Weights of a small autoregressive pixel model.
Model: 9.41M parameters, arch transformer_decoder, width 320, layers 10, norm rmsnorm, activation quick_gelu.
Data: trained on microscope photos of single blood and bone marrow cells, 194171 training examples, 5.9 epochs.
Rows from block 5 of a small autoregressive pixel model, named by matrix and row number. Rows with one number belong to one neuron. Each number is 128 + 24 x the weight over its row's rms, rounded and kept within 0 to 255. All counts start at 0.
Before each neuron's rows are labels from the 100 images, of 14976, where the neuron reaches its highest value: "strongest on" is what is common among them. Only what is clearly more common there than usual is listed. The data: microscope photos of single blood and bone marrow cells.
# fc1: MLP up (model.blocks.5.mlp.fc1.weight, 960x320), inputs 160-319
# fc2: MLP down (model.blocks.5.mlp.fc2.weight, 320x960, transposed), outputs 160-319

strongest on: cell type: promyelocyte
fc1.523 [120  94 110 115 136  99 131 140 130 139 129 196 168 133 161 116 108 138 116 163 169  85 130 140 135 110 103 104 168 129 156 157 151  91 102 111 107  97 145 133 120  89 149 139 133  75 128 120 190 134  88 117 147 174 146 135 127 142 102 154 127 122 146 108  94 151  99 143 141 123 142 157  84 133 155 167 168 108 140 120 131 103 148 103 139 177 149  75 149 117 123 106 138 137 138 169 120 151 112 138 129 130 102 129 131 133  85 117 144 142 105 149 107 133 132 117 178 114 150 151 102 137 159  86 128 104 130 102 139 146 130 155 129 144 108 116 149 128 111 142 149 112 140 120 118  97  95 158 132 116 140 137 134 118 170 167 134 112  97 138]
fc2.523 [105 130 113 101 148  97  93 119  73 129 160 104 138 114 126 146  99 127 134 158 119 104 164 162 103 153  94 150 122  97 150 119 147 132 125 120 163 129 131 155  97 127 200 110 119 151 154  98 131 113 129  99  86 133 157 126 158 101 113 139 136 115  89 142 138 117 110 164 166 117 139  88 115 126 107 113 116 171 100 162 132 124 100 114 141 162 137 113 137 178 158 125 155 140 147 130 127 101 107 123 126 151 100 108 131 164  96 100 208 129  88 126 124 143 103  86 143 135 117 158 165 130 117 121 133 132 157 135 125 140 141 150 157 126 108 156  88 145 122 171 103 102 148 138 114  88 135 114 130 171 135 131 107 119 136 135 128 156  75  99]

strongest on: cell type: blast
fc1.598 [173 124 140  84 118 132 119 129 163 123 118 124 104 188 118 102 159 154 137 155 180 148  99 143 161 178 155 160 138 123 100 128 142 103 112 117 115 180  53 133 138 149 121 127 109 159 134 187 111 138 115 138 121 158 116 147 167 110 149 117 170 113 132  97 132 111 134 137 126 125 141 135 121 150 112  88 125 156 106 124 119 166 162 115 116 133 120 142 178 187 136 130 150 124 127 130 152 103 101 109 117 195  97 137 129 122  96 108 159 155 118 140 131  98 141 135 117 125 107 129 132 119 148 122 108 130  97 112  91  93 125 103 122 144 143  75 128 134 140 133 159 148 121 183 117  95 160  95 150 145 131 135 117 150 139 123 141  90 175 144]
fc2.598 [124 141 148 118 117 108 136 144 194 116 147 105 106 106 104 160 129 143 142 156 111 174 106 155 146  79 149 144 117 117  88 140 148 102 119 134  88 109  96 141 142 131 160 117 111 124  77 174 110 121  88 154 111 115 109 143 112 103 105 101 169 124  89 148 167 175 129 127 147 132 121 134 111 121  93 130 150  94 129 113 144 110 132 135 103 129 153 171 118 117 132 148 113 153  90 135 123 137 154 125 108 118 140 142  84 139 116  88 103 166  83 153 136 131 142 108 128 147 155 135 144 169 120 105  85 205 122 125  65 134 113 102 120 146 113  94 109 153 147 111 160 136 110 115 124 111 131 110 104 135 176 131 135 111 128 118  93 108 109 161]

strongest on: cell type: artefact
fc1.383 [151 179 131 103  83  87 124 142 141 153 104 119 107 107 121 134 120 120 105  86 122  94 112 107 125 133 124 125 150 124 125 166 126 166 114 151 108 161 126 136 116 158 138 141 104  77 106 139 131 113 129 148 123  93 154 133 107 107 142 106 149 128 114 111 146  92 123 149 128 123 113  62 194 169 124  87 105 135 151 142 127 126 120 101 108 118 185 139 181 135 171 156 117 149 133 102 141 117 130 148 137 149 103 139 137  89 114 124 141 148 134 126 105  90 128 114 140 137 151 111 141  91 106 123 146  80 128 133 121 133 139 163 130 106 103 134 126 140 127 139 130 193  69 113 110 140 105 109 111 102  96 164 138 151 156 103 118 108 122  64]
fc2.383 [ 96 119 126 168 137 165  82 127 145 125 109 109 150 189  97 169 160 123 100 146  94 134 102 128 148 151 119 124  87 188 110  97 104 139 118 132 107 134 147 154 120 144 130  89 115 129 107 127 126 124  91 137 139  91 108 124 162 167 152 117 100 151 122 107 143 140 116 107 132  97 162 119 144 110 110 135 154 127 107 141 120 134 125 140 115 122 162 134 121 123 146 128 115  96 131 122 112 169 104  93  56 118 153 104 104 107 126 117  75 169 136 138 136 163 128 114 142 138 132 114 108 111 151 152 154 110 171 122 165 111 107 100 104 149  84  99 118 153 141 129 133 114 142 128 165 112 151 115  91 119 185 122 108 117 134 139 137 165 116 152]

strongest on: cell type: promyelocyte
fc1.678 [137 103 115 136 139 137 148 100 114 150 109 137  89  97  88 154 119 172 104 109 161  51 112  96 144 111 121 125 162 150  82 118 136 103  96 156 140 143 116 138  96 134 116  91 119 107 124 158 127 132  75 125  98 135 170  99 111  99 151 130 151 105 118 125 123 160 156 137 161 135 131 124 176 159 124 151 122 160 118  99 149 143 108 143 144 146  75 131 140 166 116  99 147 146 149 142 146 118  95 130  69 112 139 130 135 117  98 114 119 133 117 144 134 142 162 120 129 112 113 129 137 115 143 122 120 142 120 122  96 146 165 154 127 107 168 119 115 155 143 129  94 142 151 111  94 123 154 141 136 145 124 144 139 152 132 101  82  89 108 144]
fc2.678 [155 159 132 111 127 147 160 125 166  85 123 123 128 106 176 163 138 102 143 167 128 121 129 130 138 150 148 149  99 114  90 113 150 123 129 167 127 174 159 101 161 163 116 137 115 111 110 183 105  89 164 161 131 129 131 103 136 167 139 165 126 136 140  74 148 116 143 130 168 102  91 114 108 115 145 144 157  89 141 146 103 142 101 128 119 104 138 133 115  76 124 140 136 176 136 122 155  83 128 139  85 132  50 137 130 120 119 107 145 114 158  99 125 156 116 114 107 154 121 121 153 124 146 122 119 141 176 131  90  92 100 103 109 124  73 133 116 115 139  98 156  88 106 164 125 127 118 140 117 137 132 146 163  76 139  98 136 142 120 161]

strongest on: cell type: blast; cell type: artefact
fc1.136 [120 169 112 180  88 164 127 144 169 129 122 150 112 126 129  88 139 119 133 149 132 112 115  90 121 120 176  77 175 133 136 157 104 129 126 123 109 158 114 118 127 114 142 128 118 165 129 114 108  92 119 140 133 148 104 100  84 149 153 122 166 142 128 156 125 119 151 116  86 103 147 163  89 125 123 121  90 119 144 139 129 128 118  85 117 111 161 130 120 139 105 100 141 132 145 142  95 105 169 147 106  94 106 153 116 152 136 138  86 112  94 116 169 118 167  98 155 107 172 140  72  82 150 136 119 130 110 149 132 149 148 104 141 138 142 102 117 122 128 122 107 142 118 123 111 107 117 186 156  89 119 119 105 103 124 115 152 124 115 145]
fc2.136 [127  95 165 123 121 135 145 131 119 166 113 155 141  82 134  89 146 124 117 153 125 123 125 117 131 149 162  89 131 151 148 157 110 107 163 109 186 121  97 156 122 150 130 135  81 132 141  67 118 123 106 175 167 133 131 163 177 170 143 121 154 131  86 144 111 121 138 156 108 161 140 141 137 137 157  99 112  77  93 109 125 194 155 130 110 109 136 139 148  86 114 128 128 114 154 115 150 124  84 116 132 131 128  98 133 204 112 144  91 136 122 129 165 126 133 141 126 150 114 120  75 140 139 139 151 137 149  87  94 169 106 134 137 142 158 119 155 131  59 175 113  86 197 133 122 120 111 125  95 162 138 120 109 137 127 101  77 123 106 115]

strongest on: cell type: artefact
fc1.74 [164  91 106 132 146 138 103 140 120 129 184 151  99 108 129 154 121  98 147 117 100 157 124 158 117 145 135 156 180 137 140 137 123 162 117 116 144 112 138 121 120 116 107 126 144 129 141 125 102 123 118 139 167 115 199 159 115 106 143 125 152 117 174  61 126 117 131 121 163  96 108  95 100 142  98 119 134 124 168 110 100 125 111 162 121  70 162 157 147  99 142 133 157  92 113  94 134 143 153 143 133  70 157 155 132  84 100 140 113  74 128 138 138 121 120 132 134 149 115 128 162 136 108 113  96 176 168 108 123 149 162 124 126 108 113 104 147 147 125 123 122 127 126 125  89 122 142 165  89  84 133  86  90 129 160  99 164  96  98 151]
fc2.74 [100 123 135 133 122 148 159 157 150 124 116 129 173 123 102 132 105  88 114 110 119 122  99  85 120 123 163 116 111 133 103 137 133 133 142 144 124 112 144 141 113  94  91 110 133 126 137 125  96 123  96 128 107 158 135 121 146 124 119 101  88 123  77 164 156 163 129 169 129 154 159 137 136 117  99 143 119 146 141 109 142 119 143 139 160 136  97 118 141 138 155 149 122 131 116 136 136 136  83 136 136 198 159 128  95 148 141 112 116 143 137 112 130 159 167 111 102  81 131 121 104 141 139 124 149  88 159 157 148 135 117 107 148 150 115 118 134 132 131 134 162 133 135 107 177 113 125 118 125 159  97 145 194 137 156 182 131 171 121 137]

strongest on: smear: peripheral blood
fc1.338 [128 149 118 127 173 130 100 120  76 165 105 152 143 116 103 133  92 115 109 137 151 116  90 146 120 102 136 148 162 113 104 174 153 131 165 126  90 113 123 113 153 108 145 201 126 163 148 129 159  97 130 150 136 148 125 134 142 135 162 114 145 101 133 134 115 144 110 152 140 135 157 125  95 118 169 144 124 128  96 125 136 115 126 169 118 134 145 131 144 109 163 166  99 126 115  77  98 116 166  96 115  99 190 176 142 166 156 133 150 148  91 143 112 179 120 120 111 165 147 113 112 161 155 112 122 124 101 135  97 133 178 132 107 116 111 135 160 137 137 119 148  79 115 108 128 147 180 167  89 126 143 175 107 141 158 142 127 145  91  85]
fc2.338 [110 141  91 122 148 142 142 121  99 106 130 133 109 143 136 128  68 101  99 125 131 135  80 117 131 185 121 159 100 124 159  75  98 158 168 145 137 138 136 141 162  97  95 104 118 115 126 111  96 124 129 122 107 170 175 108 151 121 135 140 111 105 115 135 102 128 147 141 129 136 113 118 127 145  97 138 159 134 138 161 139 144 104 163 155 124 147 170 102 116 145 147 130 141 153 144 136 106 104 112 156 151 109 115 147 126 122  99 119 124 150  63 132 177 118 124 139 155 149 133 126  91 134 122 151 122 114 162 159 107 118 155 142 119 172  98  93 164 145 152 105 131 115 142 127 102  99  78 156 117 113 103 157  99 134  80 102 161 114 119]

strongest on: smear: peripheral blood
fc1.757 [170 128  77 140  78 126 156 101  81 159 164 128 167 178 124 118 131 127 139 142 120 116 114 112 151 116 116 147 140 118 117 157 167 111 147 153  96 105 107 133 168 161  90 130 131 122 103 118 140 110 176 145 156  96 143  90 154 130 148 113 149 133 147 152 132 123 115  98 143 126 127 151  91 109 114 158  91 145 101 107 138 145 116 108 172 176 130 137 107 139 132 170 144 134 143 126 113 113 177 117 131 151 174 119 124 161 144 143 127 156 151 149 137 106  97 118 129 167 189 108 117 148 155 120 153 124 126 122 182 113 108 120 159 124 126 103 138  97 139 114 130 129 138 136  94 127 130 139 158 127 136 126 126  87 139 145 157 123 165 134]
fc2.757 [175 107 128 155 103 107 130 224 156 139  92 105  91 125 160 113 112 134 122 142 133 107 177 117 157 201 141 133 120 124 171 131 110  89 138 118 156 128 144 127 124 133 133 186 100 105 134  87 112 111 140 143 108 183 134 115 137 158 102 176 123 144 141 117 138 141 126 146 105 133 101 124 140 121 118 110 137 109 115 133  90  89 147  98  68 166  98  57 114 188  93 103 111 136 107 126 157 147 170 165 125  88 105 112 129 105 107 124  99 141 118 156  98 136 154 104 115 118 153 108 181 129 139 150 109 130 110 155 170 104 187 126 121 124 111 139 114 113  89 134 122 141  82 129 108 152 138 142 120 165  70 141 138 108  98 134 105 108 155 116]

strongest on: smear: peripheral blood
fc1.477 [100 105 124 147 158 127  84 137 137 156 121 111 110 125 152 150 146  98 128 106 150 135 142 120 116 125 111 155 155 123 102 113 175 151  85 108 129 155 147 132 158 110 129 152 128 154  93  96 119 149 101 122  83 154 143 119 169 139 168 156 115 132 145 145 122  95 147 154 105  82  92 141  91 153 155 100 106 131 171 150 121 133 145 131 103 136 129 182 114 112 161 151 162 153 133  89 122 177 155 154 150 101 121 164 138 127 161 107 129 139 126 123 119 176  88 144 124 127 116 128 133 143 110  98 116 126 133 108 113 147 139 144 163  99 120 123 135 103 116 122 128 167 138 165 143 123 135 113 136 120 142 117 120 120 120  95 143 152 144 117]
fc2.477 [142 156 144 166 120 153 133  65 142 128 113 114 151 123 111 151 112  68 160 118 134 126  91 144 120 157 136  92 147 136 115 162 150 140 126 107 184  79 125 115  94 104 128 101 156 126 139 138 135 100 128  79 123 173 139 137 143 111 139 117 112  82 125 138  91 126 131  99 103 156 157 153 184 138 143 177 112 161 146 122 128 121 168 108 105 137  92 157 129 161 133 146  97 113 135 134 111  82 113 126 130 148 120 118 150 130 121 161 105 136 162 148 147 167 111 106 134 132 169 115 143 155 181 122 119 131 151 215 112 122 100 119 128 158 120 136 154 146 157 124  92 129 147 151 101 133 119 142 132  78 129 110  76 133 141 134 162 114 110 134]

strongest on: cell type: blast
fc1.574 [147 128 130 168 124 122 142 131 142 127  97  76 160 105 118 117 157 136 112 152 112 137 128 124 131 104 128 102 116 117 160 129 174 142  88 161 179 145 101 181 111 184  86  73  96 146 141 139 162 128 116 102 112  92 150 133 159 170 158  96 103 126 154 135 136 146 121 118 132 126 164 138 123 133 117 146 132 140 132 113 144 167 120 142  97 110 119 179 166 137 157 164 146 117 112 127 113 140 120 154 132 129 132 112 134 183 132 141 142 136 158 125 110 115 136 122 116 116 115 117 159  98 132 110 122 158 119 127 139 169 169 148 141 137 114 160 126 111 131 133 114 134 146 138 146 122 140 163 162 102  89  78 151 114  65 100  87 102 107 126]
fc2.574 [ 81 124 100 115 130 154 152 107 103 112 183 143 135 133 112 152 119 158  58 135 133 168 111  86 132 135  73 143 136 117 104 134 137 113 147 137  93 118 140 149 115  95 133 167 118 131 163 128  55 133 114 168 146 167  93 128 150  73 134 163 146 151 113 114 137 135 144 161 163  86 148 149 123 139 120 135 166 120 115 103  96 125  95  94 143 138 126 118 126 110 131 101 150 126 135 156 153 130 103 163 129  72 134 130 154 137 125 147 118 114  98 107 150 156  98 138  91 110 128 149  93 121 150 153 125 103 130 110 127 136  89 142 115 124 175 114 107 105 121 141 128 108 138 103  89 101 106 134 117 158 119 171  95 136 178 144 116 145 128 135]

strongest on: smear: peripheral blood
fc1.430 [139 133 166 152 123 136 116 124 191 160 148 101 137 109 103 156 150 139 121 128 166 126 145 155 105 116 113 140  73 115 125 138 147 132 156 167  89 145 153 140  84 133 120 122 157 140 109  95  97 120 129 120 165 145 133 148 141 138 164  94 154  96 135 101 128 112 119  69 117 140 100 103  93 100 135 148 154 200 112 118 146 167 119 147 151  99 149 124 122  88 131  97 121 158 128 159 122 126 136 147 134 113 185 112 125 139  88 159 160 121 149 134 109 139 141  80  97 111 157 138 118 110 134 142 121 129 137 174  99 101 119 165 120 139 158 133 110 123 164 131 147  86 104 105 132 118 118 123 164 132 148 132 139 131 102 113 140 136 146 133]
fc2.430 [ 98 111 124 138 169  95  97 135  75  67 124 163  87 146 162 138 111 187 138 136 117 114 165  85 147  96 165 107 124 156 106 124 132 141  99 103 135 106 128 113 105 128 143 131  94 145 149 149 104 174 104 111 126 132 130 132 133 149 135 148 136 161 119 164  90 165 134 127 122 126 141 150 174 133 154  86 158 136 148  75 101 129 142  99 123 184 119 129 155 148 135 112 103 143 123 113 157 153 160 146 127 103  93 150 116 139 158 126  72 140 110 148 112 120 157 149 133 110 145 126 145 101 142 102 132 142 132 132 159 126 154 171 159 116 113 115 150 143 112  94 118 163 110 171 164 101 134 105 116 151 166 137 128 165 132 124 105 115 192 135]

strongest on: cell type: artefact
fc1.627 [129 119 136 133 153  92 150  88 121 127 110 141 123 112 132 108 138 131 133  90 132 138 117 130 140  92 123 159 147 165 121 120  80 156 126 117 137 104 147 113 112 119 137 157 110  99 134 167 133  50 138 133 100 158 163 150 117 101  96 121  94 118  81 108 121 131 129 124 140 108 114 119 152 138 121 115 123 122 154 144  87 181 111 123 151 161 132 162 133 152 139 124 129 198 134 100 149  93 136 104 106 107 109 103  91 168 144 111 106  88 166 127 107 133  86 111 159 151 108 145 139 125 151 100 148 109 151 127 104 133 140 160 119 110 147 145 115 147  99 159 147  89 153 160 144  38 126 146 126 121 107 112 119 158 147 121 119 165 101 109]
fc2.627 [ 81 134 131 138 137  95 113 102 145 108 142 133 152 104  97 102 107 186 103 138 134 133 155 117  69 115 161 147 184 131 120 151 117 146 152 121  98 153 158 101 115 113 143 120  89 135  85 123 122 138 112 135 118 122  94 101 186 158 152 140 142 123 148 108 147 186 111  92 155 110 126 140 101 131 101  95 126 135  72  91 140 162 113 140 135 127 106 168 123 146 119 113 123 112 118 179 134 142 120 155 127 134  96 123 158 132 119 137 107 161 135 104  81 151 134 134 112 153 156 124  61 138 104  89 133 108 127 125 100 127 149  74 171 129  94 154 121 174 171  98 167 117 114 152 125 155 141 133 123 122 114 141 100 141 147 145 146  94 126 132]

strongest on: cell type: promyelocyte
fc1.67 [142 171 103 133 158 142 107 124 163 127 163 117 125 112 149 155 134  83 161 153 114 124 125  90  87 124 155 149 120 155 129 111 137 126 114 159 149 126 134 106 133  78 108  99 103 117 135 128 133 146 112 127  92 131 147 134  80 140 117 159 148 124 111 126 138 128 107 149 164  93 108  85 108 117 138 129 145 150 129 104 136 164 174 155 125 145 119 130  71 125 140 133 123 125  97 135 142 121 177 124 131 106 137 112 128 166 144 138  79 126 116 116 141 123 101 125 186 143  87 163 121  93 158 106 121 140  91 143 126 154 128 107 127 157 127 129 159 145 130 142  96  87 140 128  85 107 112 123 129 101 136 174 144 140 166 138  98 105  55 116]
fc2.67 [148 150 150 115  97 146 168 143 108 151 117 163 107 126 117 130 105 155 100  67 126 143 124 133 144 110 111 124 161 182 130 129 158  95 114 131 136 104 186 118  90 117  83 113 133 115 130 114 153 138 106 173 142 132 111 108 118  91 170 124 138  83 159 103 127 142 152 101 127 137 153 147 131  80 158 130 136 100 132 117 132 122 144 156 101 164 105 116 148 151 155  99 137 117 138 134 104 168 124 155 115  97 129 164 121  91 129 128 149 111 171 117 181 119  97 166  94 107 131 101  77 114 120 108 149 105 171 145  98  97 109 148 127 150 131 143  99 122  95 125 128 138 101 114 194 157 152 147 105 135 169 117 139 134 131 158 117 142 141 132]

strongest on: smear: peripheral blood
fc1.496 [128 104  97 116 124 138  90 131 124  83 110 131 122 101 143 149 110 110 163 140 124 111 147 129 103 132  83 156 159 109 150 101  93 175 121 123 166 164 166 146 127 160 138 104 117 128 136 121  74  99 139 166 110  78 109 128 130 174 141 159 111 149 155 110 118 115 177 124 114  81 130  94 138 143 146 124  83  98 110 129  97 119 106 154 150 117 135 125 121 130 155 150 143 147 165 104  79 125 132 106 150 125 145 136 130  91 118 160 119  81 164  81 132 175 145 103 160 126 121 138 104 120 140 153 111  68 106 123 109 110 192 150 121 120 141  98 113 118 136  91 108 153 139 120 154  80 128 144  92 105 124 105 139 132  89 106 141 142  92 149]
fc2.496 [152 116 143 167 145 130 111  83 101 117 116 127 111 106 148 149 143  92  82 118 135 118 113 181 147 112 104 138 135  95 176 148 117 107 179 142  80 120 165 125 126  94 142  96 110 155 173 134 125 142 103 116 136 105 152 163 121 129 144 137 106 139 130 143 126 133  87 131 111 139 106 125 152 115  88 178 162 113 143 104 140 105 108 110  91 115 103 136 135 100 139 114 157 145 135 143 116 122 147 126 146  73 139 102 110 117 151 102 185 127 107 157  92  97 143 151 179 117 162 162 104 121 136 119 163 142 141 139 136 124  83 153 122 111 115 113 128 105 112 147 126 100 145 113 106 148 132 138 139 156 117  69  81 141 161 168 129  97 108 121]

strongest on: cell type: artefact
fc1.721 [116 127 126  80 134 152 124 109 108 129 109  74 110 131 121 141 126  88 121 130 165 125 132 129 164 132  98 135 131 158 165 104 159 135 118  95 126 142 124 131 117 124 155  65 108 123 106 152 137 121 162 143 146 108 112 148 122 153 126 107 110 128 139 123 114 139  99 120 151 109 117  91  91 162 120 141 135 134 136  98 110  91 163 129 134 177 108 110  75 136 136 174 160 148 118 139  96 117 126  92 114 125 178 154 125  99 166 164 141 115 140 146 146 156 125 141  93 156 128 115 102 121  73 148 126  94 139 109 167 145 133 127 119 127 138 156 120 125 128 127 124 128 124 136 122 122  93 148 129 117 165 128 107 154 116 167 128 176 158 125]
fc2.721 [112 110  95 146 119 128 124 149 125  68 122 138 135 117 137 137 143 128 160 141 103  91 129 128  93 135 142 115 127  99 124 124 119 100 118 120 102 124 166 170 145 139 131 152 121 112 128  67 156  95  73 116 110 132 144 134 177 124 121 140 140 124 118 113 167 100 151 126  70 132 130 133 117 141 123 113 105 107 173 140 128 152  75 115 112 118 127 146 177  65 127  96 140 128 155 130 177 166 143 149 132  90 108 123 132 143 106 118  93 127 102 133 126 103 125 145 158 151 135 138 154 156 137 134 100 105 121 107 144 132 128 130  88 135 141 105 114 162 112 135  93 135 140 125 122 125 114 137 108  98 134 116 135 105 188 104 153 161 128 148]

strongest on: cell type: blast
fc1.649 [ 94 110 105 120 109  99 162 121 137 146 105  87 129 117 128 126 177 196 105 183 159  97 109 103 118 116 122 124 115 127 105 135 106 113 176 129 133 168 100 132 113 141 124 142 107 130 163 106 155 160  84 144 168 125  80 123 135 107 137 134 132 130 106 158 150 120 128 134 170 113 152 138 152 113 150 151 130 111 126 141 134 139 137 102 141 177 102 117 117  93 118 124 106 127 139 133  99 163 158 103 105 128  55  99 149 137 155 119  87 134 119 149 105 124 153 129 145 113 118 136 132  92  88 126 105 150 138 113 104 166 106 135 165 121 127 125 114 139 135 141 161 133 168  97 123 120 150 131  94 135 133 145 113 100 145  85 147  76 114 107]
fc2.649 [123 153 111  90 111 156 116 135 119 121 127 115  73 111 130 125 116 159  91 112 149 152 141 183 200 104 163 159 127 138 105 123 122 144 101 133 137 115 116 153 144 135 115 141 154 126 108 113 178  90 156 110 130  94 141  77 139 148 134  86 150 133 129  89 150 119 128 108 101 145  94 135  91 114 142 161 109 102 130 124 123 137 142 157  96 123 167 154 105 110 134 136 148 105 152 107 123 141 109 150 168 153 113 131 113 112 130 146 146  80 121 109 126 104 151 136 123  67 113  87 139 112 159 116 185 159 151 145 105 102 148 119 120 150 111 130 103 126 158 106 117 148  89 200 118 143 162 104 141 115 142 141 136 161 135 147 101 112 122 101]

strongest on: cell type: artefact
fc1.242 [161 163 131 133 135 148 133  92 132 133 113 175  99 149 129  91 123  87 100 116  84 120  53 127 102 141 161 134 137 156  98 133 121 108  94 120 156 128 161  66 113 119 111 152 136 137 118 130 108 148 104 105 114 142 153 186 108 131 139 118 131  62 124 145 147  97 157 129 137  78 117 133  87 129 167  94 133  95 115 130 109 122 118 127 115 127 149 163 122 159 143 160 111 115 125 116 190  92 136 125 139 112 124 143 109 147  68 111 183 139 163 110 123 147 141 114  99 126 116 133 116 124 135 126 143 122  90 128 106 137 127 131  86 107 115 104 159 153 131 147 138 159 101  83 134 134 123 135  93 162 118 146 133 145 136 127 148 169 104 145]
fc2.242 [ 87 146 110 122 147 128 135 126 106  77 117  69 146 144 136 140  82 121 146 147 110 126 141 117 105  75 132 129 108 118 132 127 121 177 125 149  98  65 123 133 132 134 124 131 145  96 123 131 107 138 124 118 166 126 110 124 139 123 150  87 183 106 141 123 140  81 166  78 102 172 126 117 130 133 113 160 118 102 121 114 153 130 133 130 153 125  99 140 116 152 120 107 118 153 122 134  95 121 164 126  85 142 134 151 125 117 122 125  83 133 105 140 114 112 136 113 112 138 102 145 156 127 176  87 126 124 130 125 146 146 122  87 123 140 106 134 121  95 107 130 139 129 145 120  89 104 138 131  99 100 105 141 139 150 115 158  88 119 116 137]

strongest on: smear: peripheral blood; cell type: segmented neutrophil
fc1.619 [105 127 129 153 103 160 143 119 103 167  93 149 115 116  67  93  74  92 138 168 130 151 140 138 118 131 127 145 149 138 136 125 137 173 162 156 122 143 132 121  98 143  95 108 146 119 138 143 109  99 115 175 137 154  97 184 156 106 115 108 111 130 147 135 132 140  74 116 118 141 131 177 130 117 140  97 169 158  95 149 118 113 106 158 102 165 131 103 112 112 131 116 135 129  81 168 150  84 135 131 128 139 118 124 138 128 137 161 150 166 142 106 114 175 143 182 119 136 115 142 157 148 102 105 126 111 185 103 140 124 125 115 116 123 108 147 121 134 163 126 148 139  95 144 128 130 133 165 116  85 113 124 141 113 154 130  95 119 120 128]
fc2.619 [139 164 108 116 187 154 158 160 137  99 143  93 154 137 154 153 111 134 121  93 109 136 150 118 141 104 158 116 100 100 112  96  95 145 114 108 184 149 138 161 121 158 147 157 111 154 115 104 135 161 168 141 141 146 121 113 172 119 125 142 123 158 104 119 129 130 119 160 118 144 118  97  96 117 137 100  98  73 128 123 126 141 159 152 137  94 113 146 121 131 111 125 158 158 133 131 103 130  96  83 129  78 108 144 138 122 109  69 145 120 181 142 148  99 122 138 129 141 127 121 107  91 144 128 146 129 112 140  89 124 127 125 117  76 142 110 128 137  99  96  67 119 142 139 104 136 137 101 141 166 163 117 120 148 148 128 142 122 148 112]

strongest on: cell type: blast
fc1.714 [155 154 148 127 108  94  89 125 129 133 119 112 146  79 168 109 127 106 120 122 102 109 156 154 104 111 146 119 125 160  84 134 108 110 131 122 175 130 168 149 165 114  95 155 129 126 126 124 115 106  97 115 127 145 118 154 115 122 149 111 162 108 158 146 196 182  85 129 117  71  81 137 132 183 133 104 146 108 132 124 138 148 139 115 131 127  80 150 148 114 119 162 152  99 132 153  98 144 184 150 141 146 160 124 148 111 127 167 155 156 127 150 136 148 145  89 130 141 127 129 110  88 148 111 139 152 122 144 162 109 119 170 104 114 150  75  95 140 103 184 130 116 145 139  64 157 127 142 126 137 104 108 128 129 127 138  79 127 124 123]
fc2.714 [113  75 138 100 147 170 102 144 162  65 146 143 108 122  71 113 150  94 126 110 123 134  99 144 125 110 128 166 112 157 141 114 143 125 150 169 134 163 101 135  88  70  97  98 112 138 148 117 127 120 105 135 134 119 113 112 123  61 142 132 138 151 103  90 127  79 145 137 107 117 136  79 133 136 137 155 172 177 138 131 113 126 126  66 105 139 148 130 143 111 159  85 121 132 139 126 103  86 147 137 128  78 116 159 174 159 113 123 100 148 110 103  90 117 116 151 154 138 158 141 166 114 140 153 142 100  88 131 138 141 141 120 127 131 169 128 121 141  94 146  72 137 136 134 146 119 130 125 123 137 161 135 120 115 119 100 100 135 129 113]

strongest on: smear: peripheral blood; cell type: platelet
fc1.406 [118 134 137 136 138 178 152 131 112  93 120 117 154 114 142 121 191  97 101 133 110 100 162 131 116 130  96 112 145  73 140 138 133 165 117 166 125 104 103 145 115 145 190 124 190 129 124 107 126 114 155 101 123  98  88 119 152 113 184 104 115 137 122 135 145 141  87 132 151 139 138 135 125 173 131  93 141 106  93 142  89 151 116 149 136 122 147  96 159 121 177 129  90  92 107 134  65 123 123 156 136  90 135 156 154 133 116 113 161 144 133 101 118 137 165 149 126 135 146 147 108  60 105 114 107 116 105 126 137 115 100 166 125 132  93 155  92  80 105 115 139 113 120 122  79 123 124 116 103 125 146  99 152 155 107 124  97 151 115 153]
fc2.406 [158 156 127 107 125  97  71 122 107 160 144 136 138 131 126 137 104 138 104 127 107 124 134 136 116 123 135 110 135 179 160  82  92 102 161 107 135 140 127 102 132 126 110 140 148 121 111 131 165 118 105 144 113 113 177 110  75 174 157 163 143 103 150 162 121 123 174 104 126 124 119 128 111 119 152 113 113  94 106 127 132 127 172 119 129 140 141  89 170 110 151 154 130 137 120 140 133  76 122 144 101 117 127 110 100 143 125  80 108 120 116 122 110 136  81 136 157 149 149  94 119 113 104  99 115 124  93 141 136 124 119 120  85 124 151 137 120 128 121 152  83 121 113 127 121 115 112 124 123 124 159 152 113 126 103 137 155 105 145 147]